config = dict(
    train_examples=26041,
    n_mels=64,
    tokenizer='word',
    encoder_activation='relu',
    encoder_widths=[96, 96, 96],
    encoder_rnn_layers=4,
    decoder_width=128,
    decoder_bias='all',
    decoder_inner_norm=False,
    decoder_positions='sincos',
    beta1=0.9,
    beta2=0.999,
)
Rows from block 4 of the text decoder, named by matrix and row number. Rows with one number belong to one attention dimension. Each number is 128 + 32 x the weight over the matrix's rms, rounded and kept within 0 to 255. All counts start at 0.
# q: attention query (decoder.blocks.4.attn.q.weight, 128x128), inputs 0-127
# k: attention key (decoder.blocks.4.attn.k.weight, 128x128), inputs 0-127
q.70 [132  66 128 122 116 161 209 136 153 161 194 122 167  99 126 125  58  85 113 142 142 117 127 139 133 124 173 111 105 118 176 149 118 127 172 113 171 157 111 118 187 128 142  77 126 109 122 126 118 115 125 138 153  88 130  78 128 191  95 170 231 119 102 143 101 114 133 133 140 132 172 135 106 127  81  93 104 152 187 136 172 138 101 116 123 114 198  99 150 133  70 176 140 197 150 163 198 155 109 111  98  76 131 117 139 148 103 110 101  90  38 116 137 134 170 140 137  57 130 125  85 139 134 136  88 103  67 106]
q.71 [161 158 151 157 161 176  93 101  72  97  70 106 131 167  96 116  75 123 167 139 139 130 158 133 133 113 119  85 119 159 102 141 121 143  87 179  53 123 131  74 182 114 132 158 165 164 202 131  73 101 109 147 106 147  56 138 172  55 149 116 126 127 121 123 115 143 127 113 165 161 181  73  87 137 146 142 161 106  83 115  80 135 105 138 121 195 161 164 108  82 168 143  66  74 125 149 111 131 129  99 139 154 161 134 149  97  78 152 141 137 183 131 158 172  47 125  98 224 142 125 174 108  75  97 114 154 167 131]
q.72 [100  99 128 136 165 140 188 118 110 118 112 124 169  82 119 114 113 114 131 151  62 151 150 167 170 126  88 136 128 106 108 149 105 176 184 111 132 206 179 102 115 117 143 138  93 114 186 104 165 187  81 131 168 129 119 144  97 169 128 136  87 144  90  95 117 122 114 126 142 152  93 124 114 171 142 115 148 156 131 145 125 127 131 131 149  51 100 109 104 140  73  83 118  69 159 154 109  80  93 103 133 163 173  73  95 141 102 106 121 179 136 132 139 150 143 168 112 188  81 132 173 105  98 155 137 129 162 213]
q.73 [ 98  91 153  97  70 171 132 144 129 120 109  94 139 125 150 106  75 126 133 136 198 148  98 152 153 132 158 110 133  86 147 132 131 157 197 135 160 171 153 111 170 141  57  90 120 100 146 122 148 154  67 179 123  83 123  85 149 176 133 162 134 128 140 143 139 124  96 130 126  73 102 109  71 146 103  81 180 107 204 104 148  93 127 145 108 135 151 128  88 186 136  98 120 173 216 125 139 114 130 139  68 127 202 147 148 150 118 147 125  99  97  91 109 129 138 132 127  84 177 141  95 103 140 156 128 149 114  95]
q.74 [ 51 146 142  95 171  93 137 101 158  67 104 127 192 125  97 117 128 114 148  98 103 129 146 123 114  78 176 163 121 113  81 133 131 162 105  58  90  61  75 129 168  86 122  89 104 120  98 134 133 138 130 214 149 162 141  63 120 148 201 122 185 148 114 170  80 186 108  94 145 166 188  89 120 149 172  55 155  48  84 123 159 165 106 121 113 150 200 113 152 103 141 126 124 172 149 109 171 168 210 160 147 120  78 140 117 102 139 156 139 128 111 133 136 153 157 146  96 123  99  93 114 148 123 168 163 153 192  70]
q.75 [140 123 163 179 222  94 140 100  94 110  66 134 129 117  74  81 107 108 133  68 160  95 125 109 113 130 126 110  63 172 177 159 112 130 102  78  58 100  79 122 136 159 155 132 147 178 119  82 119 103 123 157 111 157 150  98 173 141 160 128 157  88 128 105 126 158 173 126 145 162 202  96 153  92 134 173 106 138 129 145 106 178 137 113  96  97 227 110 145  80  92 141 131 155  95 114 116 168 112 105  82 103 137 158 167  89 106 131  88 140 129 150 117 148 154 161 170 199 139 143 146 187  81 168  76 136  89 128]
q.76 [151 197 120 132  77 101 117 119 154 123 157 135 105 194 179 184 194 151 106 160 130 108 138 103 109 139 159 134 177 128  57  72 160  99  51 177 132  83 130 126 168 103  80 145  85 118  82 126 119 128 124  68  95  93 144 141 123 129 130  90 157 139 126 141 129 122 109 160 119 108  90 109 149 135 133 113 132  83 144 115 125 144 136 131 103 168 117 152 108 152 222  98 141 165 161  77 162 132 135  95 103 124 153 176 113 120 153  86 213 106 130 158  97  83 119  99 101  61 173 144  52 160 134  88 136 158 138  85]
q.77 [159 145 113 116  65 153 150 183 103 116 129 161 133 136 198  83  89 141  72 120 174 171 139 126  70 142 169 138 129  91  84  91 157 103 164 150 138 148 126  91 154 181 103 101  94 121  77 105 113 130 103 165 133 157 129  98  78 130 181 133  83 214 162 123 150 153  98 222  79  94 145 132 102 147  67 150 163 166 164 136 120 118 165 127 134 141 134 127 122 207 131  95 148 162 131 118 104  88 110 172  33 134 188 185 187 169  63  69 179  79 118 122 100  72 118  91  85 133 135 148  74 162 102  88 105 168  96  78]
q.78 [148 146 146  78 145 166  98 124 107 107 167 171 103 136  83 131  62 109 184  78 153 173 112  98 150 105 156 155 185 128 127 179 117 174 173 156 119 174 125 123 122 137 104 159 164 101 195 145 141 127 150 148 126 111  98 114 130  22  95 128 205 111  65 121 129 137 116 133 176 119 125 204 101 147  85 120  82 110 183  86 106  56 100 131  95 159 119 116 162 156 104 140 103 155 128 185  35 148 127 139  89 200 102 105 153 128 155 146  99 154 139 121 102 131  92  73  35  78  77 110 130 127 167 218 190  95 185 143]
q.79 [129 127  82 137 129  74 172 166 142 116 154 143 140 103 129  67  86 159  82 127 155 117  94 176  86 155 117  74  96 198 169 132 116  71  96 157 165 102  84 185  91 149 180  93  96 113 136 166 106  86 176 149 122 171 201 108 136 138 109 141 108  64 184  99 126 118 175 118  54 147  93 127 134  48 145 166 115 158 141 120 107 200 167 159 145 129 130 131 168 159 129 174  95  92 135 146 116 108  96 167 123 119 138 124 174 149 127  74 104 163 154 144 191  64  74 148 164 138 157  93 144  65 132  56  76 117  67 165]
q.80 [162 100 138  92 136 136 103 119  65 113 111  98 111 125 122 128 137 181 129 148  90 110 135 153 118  99 119 162 101 107  81 116 132  76  89 139 130 142 148 120 169 115 162 143 198 146 164 135 180 124 131 136 139 127 125 115 131  83 141 132 109 125 143 106 138 148 150 133 110 136 126 123 104 100 122 124 155 122 121  69 148 149 101  71 159 142 137 116 127 118 131 136  97 127 116 133 107 122 136 126 126 132 129 165  92 177 147 171 111 108 132 141 136 145 129 105 104 136 136 185 112 143 154 116 143  88 137 117]
q.81 [ 74 138  80 106  84 104 155 126 157 109  70 104 103 150 137 175 118  86 117 102 161 108 146 109  65 154 153 104 130 131 109  99  92 188 198 159 129 109 132 146 179 116 129 169  98 148 141 132 147  90 115 172 132 105 130 128 132 107  90 128  84 152 145 128 214 113 134 113 113  60 131 110 140 145  81 152  81 129 137 155 129 145 164 156 126 135 133 149 127 141 126 150 156  97  91 113 188 134 127 147 157 157 117  80 115 119 149 102 112 147 146 128 137 136  86 112 155 107 145 108 153 136 143 120 195 157 143 120]
q.82 [138 112 149  89 124  96  79  98  96 118 125 121 108 128 117  77 134 167 136 144 142 126 121 159  83 110 143 146 110  78  76  92 115 105 112 134 108 147 120 122 161 122 142  89 160 102 156 145 139 139 130 144 119 119 149 128 102 105 154 136  85 147 197 185 173 161 122 123 120  86 151 105 135 116 102 129 114 139 133  96 157 153 116 107 124 135 146 130 108 167 135 132 129 132 125 122 127 104 149 140 156 162  90 144 110 144 115 159  87 126 169 159 137 126 145 100 129 147 153 148 109 128 177  93 146 111  96 150]
q.83 [127  76 164 174 192 134  86 102  73 111 153 126 116 117 100 115 148 187 151 168 131 127 178 106 164 122 125  77 104  92 146 125  82 117 101 102 101 147 227 102  98 113 128 120 135 153 122 150 121 122 125  94 139 154  94 107 138 123 176  55 129 117 149 181 134 101 127 111 176 172 148 123 161 144 186  82 129 116 127  95 116 123 112 145 177 148 117 123 108  73 130 114 146 103 139 175  80 101 163  90 154 139 148  60 112  97 111  88 130 174 123 121 100 170 126 163 148 138  87 166 159 126 119 168  71  83 118 175]
q.84 [178 107 148  87 101 186 194 171 138 144 163  84 168  91 125 187 104 108  89  91  81  92 150 178 160  68 149 176 105 129  87 141 129 134 109  99 139 133 129 131 177 122 145  95 116  89 112  98 103 155 128 147 150 135 117 139 107 140 178 121 176 119 118 128 132 123 126 135  76 155 142 165  93 123 108 165 136 121 122 174 145  86 101 109 111 111 145  90 129 130  93 126 116 169 142 134 127  82 188  79 122 115  99 158 130 128 134 151 119 105 141 149 173 134 103 115 105 131 166 141 103 138 115 116 133 133 141 135]
q.85 [123 175 116 138 110 154 192 140 181 121 122 113 128 123 149 145 131   0 117  79 142 109 137 118 113 157 178 155 167 144 204 168 144 134 136 143 139  97  48 162  92 104 101 152  86 137 121  66 131 158 132 168 127 103 158 129 145 125 107 119 144 147  99 118  83 112 132 122 113 137 106 180 108 146 119 179  95  93 143 215 109 103 163 177 113 105 107  98 195 152 107 153 138 160 103 128 177 154 108 109  93  97 131 142 126 109 112 107 125  98 101 149 140 135 103 162 121 140 129  97 151  97 107 116 129 173 158 116]
q.86 [106 132 115  93 114 118 144 132 159  77 121 139 125 148 139 138 171 167 129 119 155 106 112 165  95 116 135 117 122 177 163 123 114 156 141  74 135 103 123 131 136 132 149  76 129 115  74 140 129 135 105 150 128  84 116 114 113 126 182 117 153 119 110  62 126 125  88 150  88 114 151 149 165 146 198  88 139 100  59 117 182 116 118 112 139 150 149 143 111 208 105  83 113 129 189  81 127 144 148 178 144 158 108 140 154 114  98 162 150 110 131 194 130 143 103  92 100 112  95 116  73 174 150 150 137 158 107 120]
q.87 [174 109  71  99 101 122  79 127 141 159  82 157 131 144 146 109 181 162 152 163 122 125 126 185 130 103 143  61 150 167 105 108 125 115 110 140 111 118 146 126 157  78 113  99 126 128  97 141 150 147 141 118 133 124 146 138 124 138 150 110 105 142 148 134 159 101 106 104 141 121  84  86 168 150 126 132 133 150 104 140 175 136 126 100 157 160 166 142 119 114 104 167 162 131 132  75  93 106 159 110 152 114 110 140 152 102  80 136 118 144 120  99 108 158 143 132 150 141 135  64 105 155 110 130  98 125 137 139]
q.88 [118 157 132 136 100 107 154 106 121  72 161 113 137 176 126 119 120 108 122  91 158  94 115 130 113 129 164 161 107 101 132 127 109 143 144 115 167 160 108 136 144 146 115 153 144 106  85 109 108 105 153 158 154 121 102  84 119 103 154 153 138 140 123 102 130 133 137 148  61 100 126 146 124  99 117 144 153 101 111 109 182 121 146 110 118 109 147 111 144 178 131 123  85 136 184 118 176 169 162 140 120 142 112 109 138 109 121 134 147 144 153 150 145 123  85  70 143 109 123 152 119 113 153 136 155 145 125 120]
q.89 [131  86 102 115 161 197 176 146 131 101 126 150 115  52 150 161  90 153 105  92 154 136 167 137 171 105 120 148 117 117 152 105 107 160 144 101  95 166 149 136 117  93 157  93 115 130 111 191 104  79 122 158  99 109 131 131  79 108 148 108 131 116 117 174 161 133 143  95 162 127 174 158 113 184 146  71 130 160 165 136  81  82  94 156 104 140 133 114  94 144  98 134 114 111 135 143  98 147 134 115 130 132  98 125 108 101 131 125  73 110  95 116 143 169 111 176 126 104 175 111 142 125 152 172 139 133 142 160]
q.90 [ 98  94 121 109 131 111 164 159  90  95 103 101 113 132 129 169 134 145  90 117  84 111 203 108  78 136 117 135 127  94 123 135  93 177 132  99 105 112 213 151 104 141 172 180 139 153 201 106 162  82 141 183 156 157  99  93 160  86 125 116 108 124 156  84 135 154 155 164 114 117 123 123  65 100 183 117 173 122  92 132 118 129 141 151 141 149 145 138 128  96 107 139 100  95 120 133 117 132 111 163 131  90 176 101 111 174 136  97 128 125 170 125 163 120 125 123  92 118 121 161 127 105 141 106 129 170 124  92]
q.91 [ 94 103 106 165 143 122 115 147 130 130  99 120 188 146 136 139 117 162 156 118 126 151 168 106 139 101 165  87 134 154  63 110 111  91 156 148 148 127 181 134 143 104 120 104 105 105 123 166 111 110 133 145 144 105 137 161 109 144 179 128 105 108 115  97 130 157  94  83 143  99 112  91 108 134 115  82 191 169 116  95 177 147  83 107 191 158 187 137  70 149 120 162 152 102  86 125 154 119 153  92 110 102 141 124 140  94 137 126 118 167 138  80  87 166 140 163 148 122 146  73 139 124 120 170 107 129 138 139]
q.92 [146 108  67 111 146 107  94  95  85  87  79 146 145 112 148  89  91 235 171 163 130 174 137 131 100 146 145  88 154 123 108 123  97 107 140 178 171 144 118 123 173  96 107 160 132 152 110 208 154  72 142 127 136 110 173 110 110  94 130 138  85  92 124 145 208 160 164 116 184 130 102 106 149 124  90  47 106 156 109  29  95 174  92 126 135 114 144 154  97 128 130 152  93  85 104 146  85 150 109 136 133 126 128 159 138 163 105  84  96 137 102 122 124 178 156  99 140 141 142 133 140 179 150 148 119  84 135 143]
q.93 [135 119  93 135 122 101 118 159 147 190 137 142 154 110 188 106 135 135 137 114 101 146 145 169 140  70 153 125 146 139  80 119 124 116 127 146 130 176 131 155 128 115  78  93 138 139 147 149 135 166 134 184 128 115 154 152 123 154 181 149 114 109 132  79 116 178 107 110 121 122 110 127 100 114 141  98 166 167 123 136 175 115 109  98 134 144 144 118 111 137 108 146 131 101 105  84 128 122 124  94 137  57  75 180 148 122 119 124 127 120 148  81 122 135 170 137 100 154 152  86 108 105 132 139 109 152  97  71]
q.94 [ 93 110 150  95 172  77 128 154 100  74 160 126 158 121 104 124 118 236 121 135 105 104 128 137 133 159 108 127 112 170 126 162 100 137  92  57 172  86 137 136 140 119 157  89 112  83 140 151 107 135 132 154 156 171 194  85 146 162  74 128 176 128 160 136 147 161 152 160 148 106  80  60 100  82 205  70  97 103  99  84 133  99 121 106 127 125 126 160 115 116 111 139 163 114 115 190 114 149 164  85  89 133 129  74 103 184 125 141 113 161 149 139  76 143 167 126 126 106 113 143  88 172 161  87 138 118 123 133]
q.95 [119  89 121  86 126 149 163 131 143 114 146 138 145 137 116 115 154 166 126 136 113 147 116 168 145 165 128  81 140 143 132 152 124 147 168 104  89 117  97 126 158 118 166  65 110  86 108 134  79 101 148  80 125 130 132 123  99 109  87 123 147  98 125 163 153 132 106 125 142 139 112  83 106 130 117 109 122 130 144 128 128 104 116 125 106  81 128 165 107  96 121 132 161 138 161 140 107 188 161 144 131 128 106 113 152 140 103 131 111 118 103 179 147  99 188 106 124 119 167 126 137 148 103 166 186 154 162 128]
q.96 [181 129  89 178 104 116 124 129 140 121  78 112  79 134 187 159 150 120 117  82 164 167  94 150  25 182 145 146 103  83 121 137 177 105  91 158 186 134  78 185 108 148 194 145 190 105 154 153  89 188 130 119 140  29 108 212 120 131  71 170  74 105 211 158 170 129 124  96  88  60 101 137 195 154  95 176 115 187 114 108 124 109 213 122 118 100 109 172 149 127 155 142 133 152  97 113 116 123 104 141 115 102  93 155 138 110 135 137  77  78 147 157 112  89 121  97 115 172 166 104  45 155 140 103  99 119 109 110]
k.70 [101 167 156  76 147 154  94 141 105 151 171 131 112 141 126  91 138 136  98 133 111 120 133 137 126 122 116 202 106 126  72  99 119 180 113 126  57 135 174 162  81  91 195 165 156 123  84 120 163 111 146 156 126 113  45 156 216 101 105 130 103 139 112 150 138 138 108 150  67 110 168 147 114 205 165 120  82 132  79 121 102  22 111 109 144 112 119 154 129 154 101 141 134  95 136  64  73 166 151 199 119  93 118 140 125 119 142 112 161 162 181 116 129 173  88 124  61 160 123 151 101 138 142 136 138 238 132 122]
k.71 [120 112 112 134 146 128 135 107 165 138 135  99 163 136 114 171 183 132 126  88 167 101  58  74 143 127  42 123  96 167 161 169  99  99 185  93 179 175 131 143 175 183  72 124 119 134 148 162 117 156 116  57 151  81 224 149  60 149  89 128  97 106 127 135 161 112 127  97 123 108 102 164 114  76 169  84 164 105 189  87 131 159 163 114 167 117 121 138 146 141 141 123 122 128 164 145 216  40  93 109 101 125 123  80  72 129 138 133 148 152 151 153 150 134 120 117 161  72  86 107 141 156 129 150 144  34 162 149]
k.72 [147 124 126 163 176 169 111 126 119 134 120 116  95 138 118 160 107 122 114 112 185 164  78 120  90 127 188 157 114 197 150 170 148 129  93  97 131  88 129 186 137  79 102 187 107 149  93 112 152 116 167 171 128 158 117 144 148  99 127  94 120 130 140 137 120 161 105 135  81  98 111 166 137  64 101 160  85 112  95 131  96 115  59 121 185 150 174 135 159 100 195 175 131 144 158 144 126  82 167 158 169 144 171 119 128  82  52 131  59  86 174 131 141 170 170 105 132 116 100 130 120  98 119  84  92 147  81 107]
k.73 [ 70 149 129 127 164  91  99 132 134 110 128 145 111 107 130 166 152 137 123 106  97 132 126 153 115 131 125 163  89 178  80 112 165 103  81 126  61 117 111 121  98  44 154 138 148 110 164  93  88 189 140  96  98 131  72 146 155 102 127  86 116 165 106 123 201  90  70 137 132 130 130 109 139 168 108 182  88 141 102 147 147  95 104 133 125 165 142 143 120 187 136 149 127 127 190 123 131 148 187 142 107 110 152  99 115 103 140 125 152 117 173 124 142 198 103 155  39 168 105 135  90 161 131 179 142 139 125 166]
k.74 [137 113 147 177  57 113 140 137  73 144 124 114  57 189 118  93 145 131 189 162 135 123  88 113 117 190 125  84 125 128  66  95 179 110 150 186 168 126 158 129 132 158 111 144 155  82 142 104 149 154  66 134 101 155  39 201 176 129  79 191  87 112 120 137 126  89 112 134  82 103 120 179 116 173 126 152  99 162 109 128 194  97 172 120 167 140  78 116 177 177 118 111 131 180 174 139  86 110 117  82 116 104 147 129 137 115 146  82 133 156 150 122  87  67 132 135 141 150  77 183  76 100 104 136  76  89 110 137]
k.75 [139 176 165  66 132 192 118 130 146 165 172 114 133 152  86 155 106 123 170 123 127  81 141  58 123 143  90 143 144 129 152 123  90 166 191 119 167 167 166 126 132 187  81 166 116 139 115 123 169  87 138 117 226  78 191 180  72  90 135  85 125 122  83 145 116 119 142 132  99 103  81 181  74 167 115  84 143  90 172 110 100 112 160 117 141  50 121 123 171 147  63 118 156 186  83 133 170  95  91 124 115 131 159 141 124 182 109 107 161 160 137 123 108  85 141  44 106  99 105 118 120 140 129 128 134 132 140 143]
k.76 [113 130 153 118  73  71 115 115  96 109  96 127 107  99 147 104 157 126 167 160 147 100 116 199 154 168 128  54 140  70 131  76 178 107 105 110 105 120 104  85 113 117 139  86 197 138 132 123 111 152  83 145  44 120  84 114 118 150 146 144 158 126 123 113 146  84 133 130 192 166 182  82 154 114 173 188 154 150 152 133 171 160 141 155  97 156  87 137 104 164 174  91 121 105 135 102 122 184 183 109 129 123  52 105  89 130 205 148 124 125  96 121  94 113  70 163 141 117 170 151 140 145 110 173 117  97 132 116]
k.77 [109  93 112 116 133  90 106 148 158 139 171 155 148  48 162 179 149 137 135 109  99 110  91 121 144 132 141 103 120 146 168 147 117 168  88 114  90  98  89  84  55  88 148 156 112  84 183 121 158 198 189 127  76  53 128 175 129 152 119 129 180 122 162  85 177 123  80  90 206 137 105  78 130 139 145 127  98 136 134 146 178  53  87 113  54 141 147 158 109 133  98 126 126 137 170 128 124 190 175 148 178 113  95 139  78 230 170 140  92  66 101 139 109 177 113 126 127 114 166 105 156 209 150 220 101 110  80 152]
k.78 [ 95 122  75 107  78 109 144 176 200 113  95 126 122 125 142 178 133 159 132 129  79 158 139 119 147 106  98 140  90 171 139 155 111  82 151 158 161 126 204 156 152 151 119  78 109 101 109 160  75 154  83 138 173 128 187  84 189 213  96 105  86 141 155  99 169 114  96 181  68 136 163 162 134 128  66 108  56 114  86 112  79 110 158 135 170  71 120 131  78 179 129 144  75 166 178 173 199  71  92 120  79 111 122 137 153 179 116  94  93 106 181 132 125 155  77 173 134 164 126  72 112 156 197 122 171 119 183 127]
k.79 [170 131 121 165 192 156  71 128 120 170 126 150 187 123 127  97 154 129  82 174 163  97 134 132 113  73 122 142 204 131 134 141 153  91 117 159 115 181 106  83  63 123 145 124 127 182 151 147  95  89 181 131 131  87  66 173 142 132 100 100 133 160 114 185 110 129 125  58 155 132  97  98 118 114 172 106 110 109 104 172 142 164  52  72 111 154  92 165  83  36  96  99 128 111  48 104 125 174 110 182 189 105 128 127  76 122 117 169 198 122 128 134 106 116 215 113 172 128 218 127 137  93 124  89 145 171  89 109]
k.80 [ 96 127 141 142 149 116 150 160 161 141 103 146 143 118 112 135 156  88  97  98 113 154 120 117 120 146 112 118 143 160 154 173  95 126 189 104 113  94 122 140 154 122 121 150 127  75 130 128 130  96 139 131 167 119 155  97  91 171 117 146 133 123 102  96 130 162 131 143 167 145 144 155 140 135 141  44 115 123 131 118 106 113 151 165 109 108 155 117 115 157 134 147 105 137 159 153 118 160 105 158 134 146 116 127 164  94 100 107 114 122 105 152 133 128 104 163 112 112 110  97 150 153 172 197 151 137 109 140]
k.81 [183 102 115 128 138 148 123 126 114 135 154 148 128 157 127 110  95 160 115 124 154 102 100 153 146  80 103 168 138  68 131 138 158 135 109 167 148 178  78 128  84 160  99 124 112 118 110 101  98 147 112  98  86 122  93 102 150 129 134 116 185 163 147 147  89  93 121 126 115 180 154 123 146 131 144 167 117 128 132 160 149 100 179 108  84 129 118 128 156 141  87 113 122 129 130  94  79 121 154  98 117 156 147 138 154 127  97 133 100 142 178 124 120  92 165 119 127 120  89 152 147  61  88  84 126 111 160 124]
k.82 [162 112 122 135 125 106 199 148 147 144 106 132 127 146 153 137 116 108  96 117 127 159  98 131 130 121  85 143 131 118 150 153  77 129 190 125 157 118 109 138 146 144 132 150 118  84 131 120 114 113 159 123 155 129 140 129 126 107 130 141 144 122 119  89 122 144 150 122  98 187 124 133 132 100 119  95 134 124 119 120 117  47 169 133  91 161 130 115 164 132 124 149  99 117 157 162 110 171 116 133 124 122 147 109 125 109  62 112 120 115  70 157 164 112  64 146 118 101 102 116 186 140 145 162 186 136 163 144]
k.83 [ 43 170  98 124 109  94 152 138 168 156 128 136 144 102 128 149 103 142  87 163 119 144 152 100 113 166  91 145 143 172 132 182 114 104  96 153 148 166 118 176 139 102 166 126  85 133 130 168 102 116  65 187 122 131 146 133 152 169 113 170 161 118  94  73 131 169 131 149  91 101 118  69 118 121  74  96 124 110 108  80 115 181 137  97  61 134 149 133 100 110 156 127 125 141 107 198 153 190  59 130  89 110 108 164 114 122 141 168 130 121 102 171 148 158  95 125 133 135 142  95  93 168 161 141 143 152 147 102]
k.84 [168 159 113 151 180  96  90 111  85 124  74 125 127 121 158 101 144 139 176 106 136 153 129 108  97 182 103  54  95 118 154  80 134 127 112 151 124  84 147 109  86 186 106 171 152 145 155 121 157 119 115 101 133 128 110 120 113 128  87 136  59 119 149 130 121 120 147 121 177 127 129 173 153 144 141 108 126 108 107 126 119 164 156 135 172 149 112 114 122 165 165 146 136  75 107 123 129  89 133 152 143 149 127 146 129  77 124 104 159 139 120 123 104  88 136 173 124 127  92 158  94 160  86  84 122 161 113 167]
k.85 [183 139 150 118 106 158  81 124  75 124 149 113 120 123  94 116 132 138 151 137 149 115 133 135 154 106 137 102  89  96  97  57 174 118  70 104 116 137 181  83  95 176 108 134 165 153 119 102 148 130 116 104  77 140  87 133 154 143 127 107 101 127 166 189  85 111 138 132 150 129 184 146 119 130 142 166 130 163 139 146 138 135 115 127 154 157 118 105 123 120 139  96 148 103 109  84  98  59 164 133 144 122 153 105 126 133 175 150 154 128 178  66  98 103 195  82 127 136 153 161  90 135  89  90  72 105 117 147]
k.86 [153 113 106 157 155  74 121 150 134 151 109  88 109 163 180 124 153 125 130 156  72 173 137 112 145  90  92 151 151 114 135 126  99  99 141 198 130  94 126 165 143 122 140 127 117 132 174 133 114 119 185 109 129 147 161 135 131  93  88 140 123 141 144 121 203  88 122  90 102 110  97  92 141  85  78 153 147 198 117 173 100 152 119 132 102  85 115 159 128 113 108 144 105 127 116 112 133 169 127 132 149 104 106 155  91 129 116 115  90 131 115  73 136 173 104 208 171 157 112 122 159  83 149  53 158 102  76 131]
k.87 [116 100 112 148 195  54 135 150 129 112 143 142 148 142 159 124 126 131 104 129 126 146  83 112 141 102 131 146 111  83 204 138  92 129 132 111 151 167 140 143 114 194 128 100 111  89 149 169  84 100 108 137 142 168 140 105 132 130 105 155 152 113 124 131 159 156 130 130 102 102 164 134 104  83 100 134 183 176 144 122 130 131 140 139 140 100  80 101 115 123 123 123  74  92 128 114 197 139 114 146 109 120 161  95 144 131 142 123 130 104 123 112 162 129 114 151 132  99 121 127 151 111 159 102 131 140  87 100]
k.88 [164 107  80 104 124 141 115 150 122 166  80  94 106 160 130 115 134 126 137 160 125 163 113 128 117 132 120  93 162 126 134  93 131 135 147 148 113  75 108 144 135 116 130 159 127 130 146  96 116 143 141 115 107 134 119 148 105  78  73 130 140 150 127 158 133 142 148  76 116 148 143 120 163 144 120 123 106 131 126 190 137 100 148 139 108 117 150 173 147  97 107 147 143 174  97  97  71 144  95 120 177 132 142 130 144 138 116 112  78 132 110 143  98 114 139 181 130 124 115 137 115 138 138 115 169 153 123 113]
k.89 [117 141 140 152 134  72 117  67 162 160 108 113 188 118 118 165 154 161 154 168  94 103 111 109  95 124  59 141 117 129 134 165 113 128 110 160 174 114 123 137 108 106 109 175 130 118 164 134 125 144 137 110 138 141 103 151 184 163 147 109 120 154 154  71 103 111  86 120 124 128  70 109 160  92 155 146 112  92 123 110 142 172 152  79  95 137 105 135 134 120 139 108 167 113 130 161 178  86  96 135 134 119 152 157 123 134  77 137 149 128 144 162 156 125 147  80 130 146  87 118 118 139  74  59 126 122 136 129]
k.90 [ 76 136 132 178 128 153  92 128 147 121 145 123 146 158 129 126 161 108 129 138 154 125 113 170 153 142 106 125 145 180 128 178 142  65 111 152 119 144  73 141 129 140  99 110 135  98  74 117 127 147 113  97 133  84 148  99  86 215 125 154 140 151 122 106 145 135 109 135 142 141 101 148 206 151 102 114  48 123 119 131 127 139 162 143  91 107 115  91  93 141 135 116 174 120 142 143  87 177  94 129 148 170  97 116 117  76 139 153  89 114 101 159 101 127 109 143 162 133 136 111 150 142 155 187  65  90 127 157]
k.91 [ 94  57  60 135 133 105 113  79 156 149 144 171 109 106 131 152 114 162 132 155 115 105 133 132 160 122  70 125 161 125 188 175 150 178 107 133 118 174 113 134  77 109 158 127  85 176 136 171 107 131 134 112 135 138 134 114 170 148  78 123 157 135  91 111 167  95 148 124 126 102  97 129 146 105 152 114 127  89 113 117 118 180 136 101  91  71  86 124 162 106 146 108  82 134 126 121 135 136  78 159 134 108 169 131 133 175 116 109 139 108  74 153 146 128 156 120 123 113  87 137 181 121 136 113 170  99  95 125]
k.92 [ 71 100 128 133 114 105 176 132 202 165 116 159 155 157  98 188 173 122  66 114 100  94 132 112 114 111  87 190 128 125 142 174  84 166 192 105 153 125  97 145 134  97 148 133  99  94 167 165  84 138 135 125 160 146 132 137 133 119 135 165 198 135  87  72 147 107  73 121  75  64 116 123 113 106 135 113 101  89 176 131 142 125 154 102  50  88 134 128 117 147 124 112 118 166 182 130 180 153 113 141 121 129 115 134 132 171  95 156 120 117 110 151 157 113 111 122 130 110  96  92 171 121 136 169 213 110 132 113]
k.93 [111  85 119 146 143 105 108 112 125  85  99 135 140 136 122 156 149 120 146 131  99 132 117 132 129 142 116 118 129 126 164 145 157 119 101  81 133 109 186 132 109 147 159 107 132 100 119 142 133  86 151  71 159 147 133 119 130 168  92 130 113 116 123 145 161 112 135 132 127 105  98 137 161 118 142 136 145 122 119 133 122 147  98 131 189 139 110 116 124  97 141 136 132 129 149 121 145 110 103 204 139 159 214  51 126 158 123 107 141 100  54 143 117 118 120 146 146 104 108 129 211 156 141 115  89 115 104 154]
k.94 [ 69 115 109 190 103 102 169 118 189 169 115 145 103 166 185 131 161 122 129 128 139 126 150 103 132 155 123 134 143 134 123 165 131 122 178 172 131 139 120 144 104  97 139 120  92 171  83 152 126 137 136 123 156 120 125 164 119  92 142 139  85 115 106  58 159 134  47 128  66  72  90 133 135 107  77 102 103 140 107 124 127 138 129 132  88 114 149 140 107 126 116  90  36 128 176 126 142 188 100 141 189  90 119 186 103 110  93 151 141 142 106 138 182 125  49 167 155 120 134 102 156 149 106 187 158 153 123 121]
k.95 [120 129  90 126 154  78 148 115 169 128 119 130 141 112 164 145 138 112 123  96 152  88  99 114  99 104 137 149 103 110 163 148 110 147 132 153 160 163 126  98 134 119 111 123 118 112 126 158 139 150 166 144 149 158 163 162  99  65 151 150 106 132 148  91 150 126  93 110  93  94 125 139 146 125 119 157 127 132 115 142 150 155 111 123 118 128 134 159 140 115 112 133  92 111 133 100 203 106 128 108 161 143 144 195 112 115 124 126 111 116 110 126 175 119  75 115 143 114 120 105 115 149 110 121 149 139 124 110]
k.96 [143  99 126 132 181 133 149 124  84 120 174 179 146 180  79 171  81  84  59 107 152  94 154 165 146 113 139 170 103  97 110 155  99 140 159 103  93 131 166 115 157 129 151 127 113  86 140 118 131  81 176  81 130 131 125  77 133 121 156 124 167 107  72 125 142  64 149 102 157 104 170  97 191  65 215 221 111 100 137 180 125 165 106 119 135 113  89 122 165 138 109 126 166  83 198 113 113 142 128 129 111 154 151  82 113  91  95 145 121  99  88 128 137  89 120 125 127  88 118 169 255  17 113 178 150 138 113 157]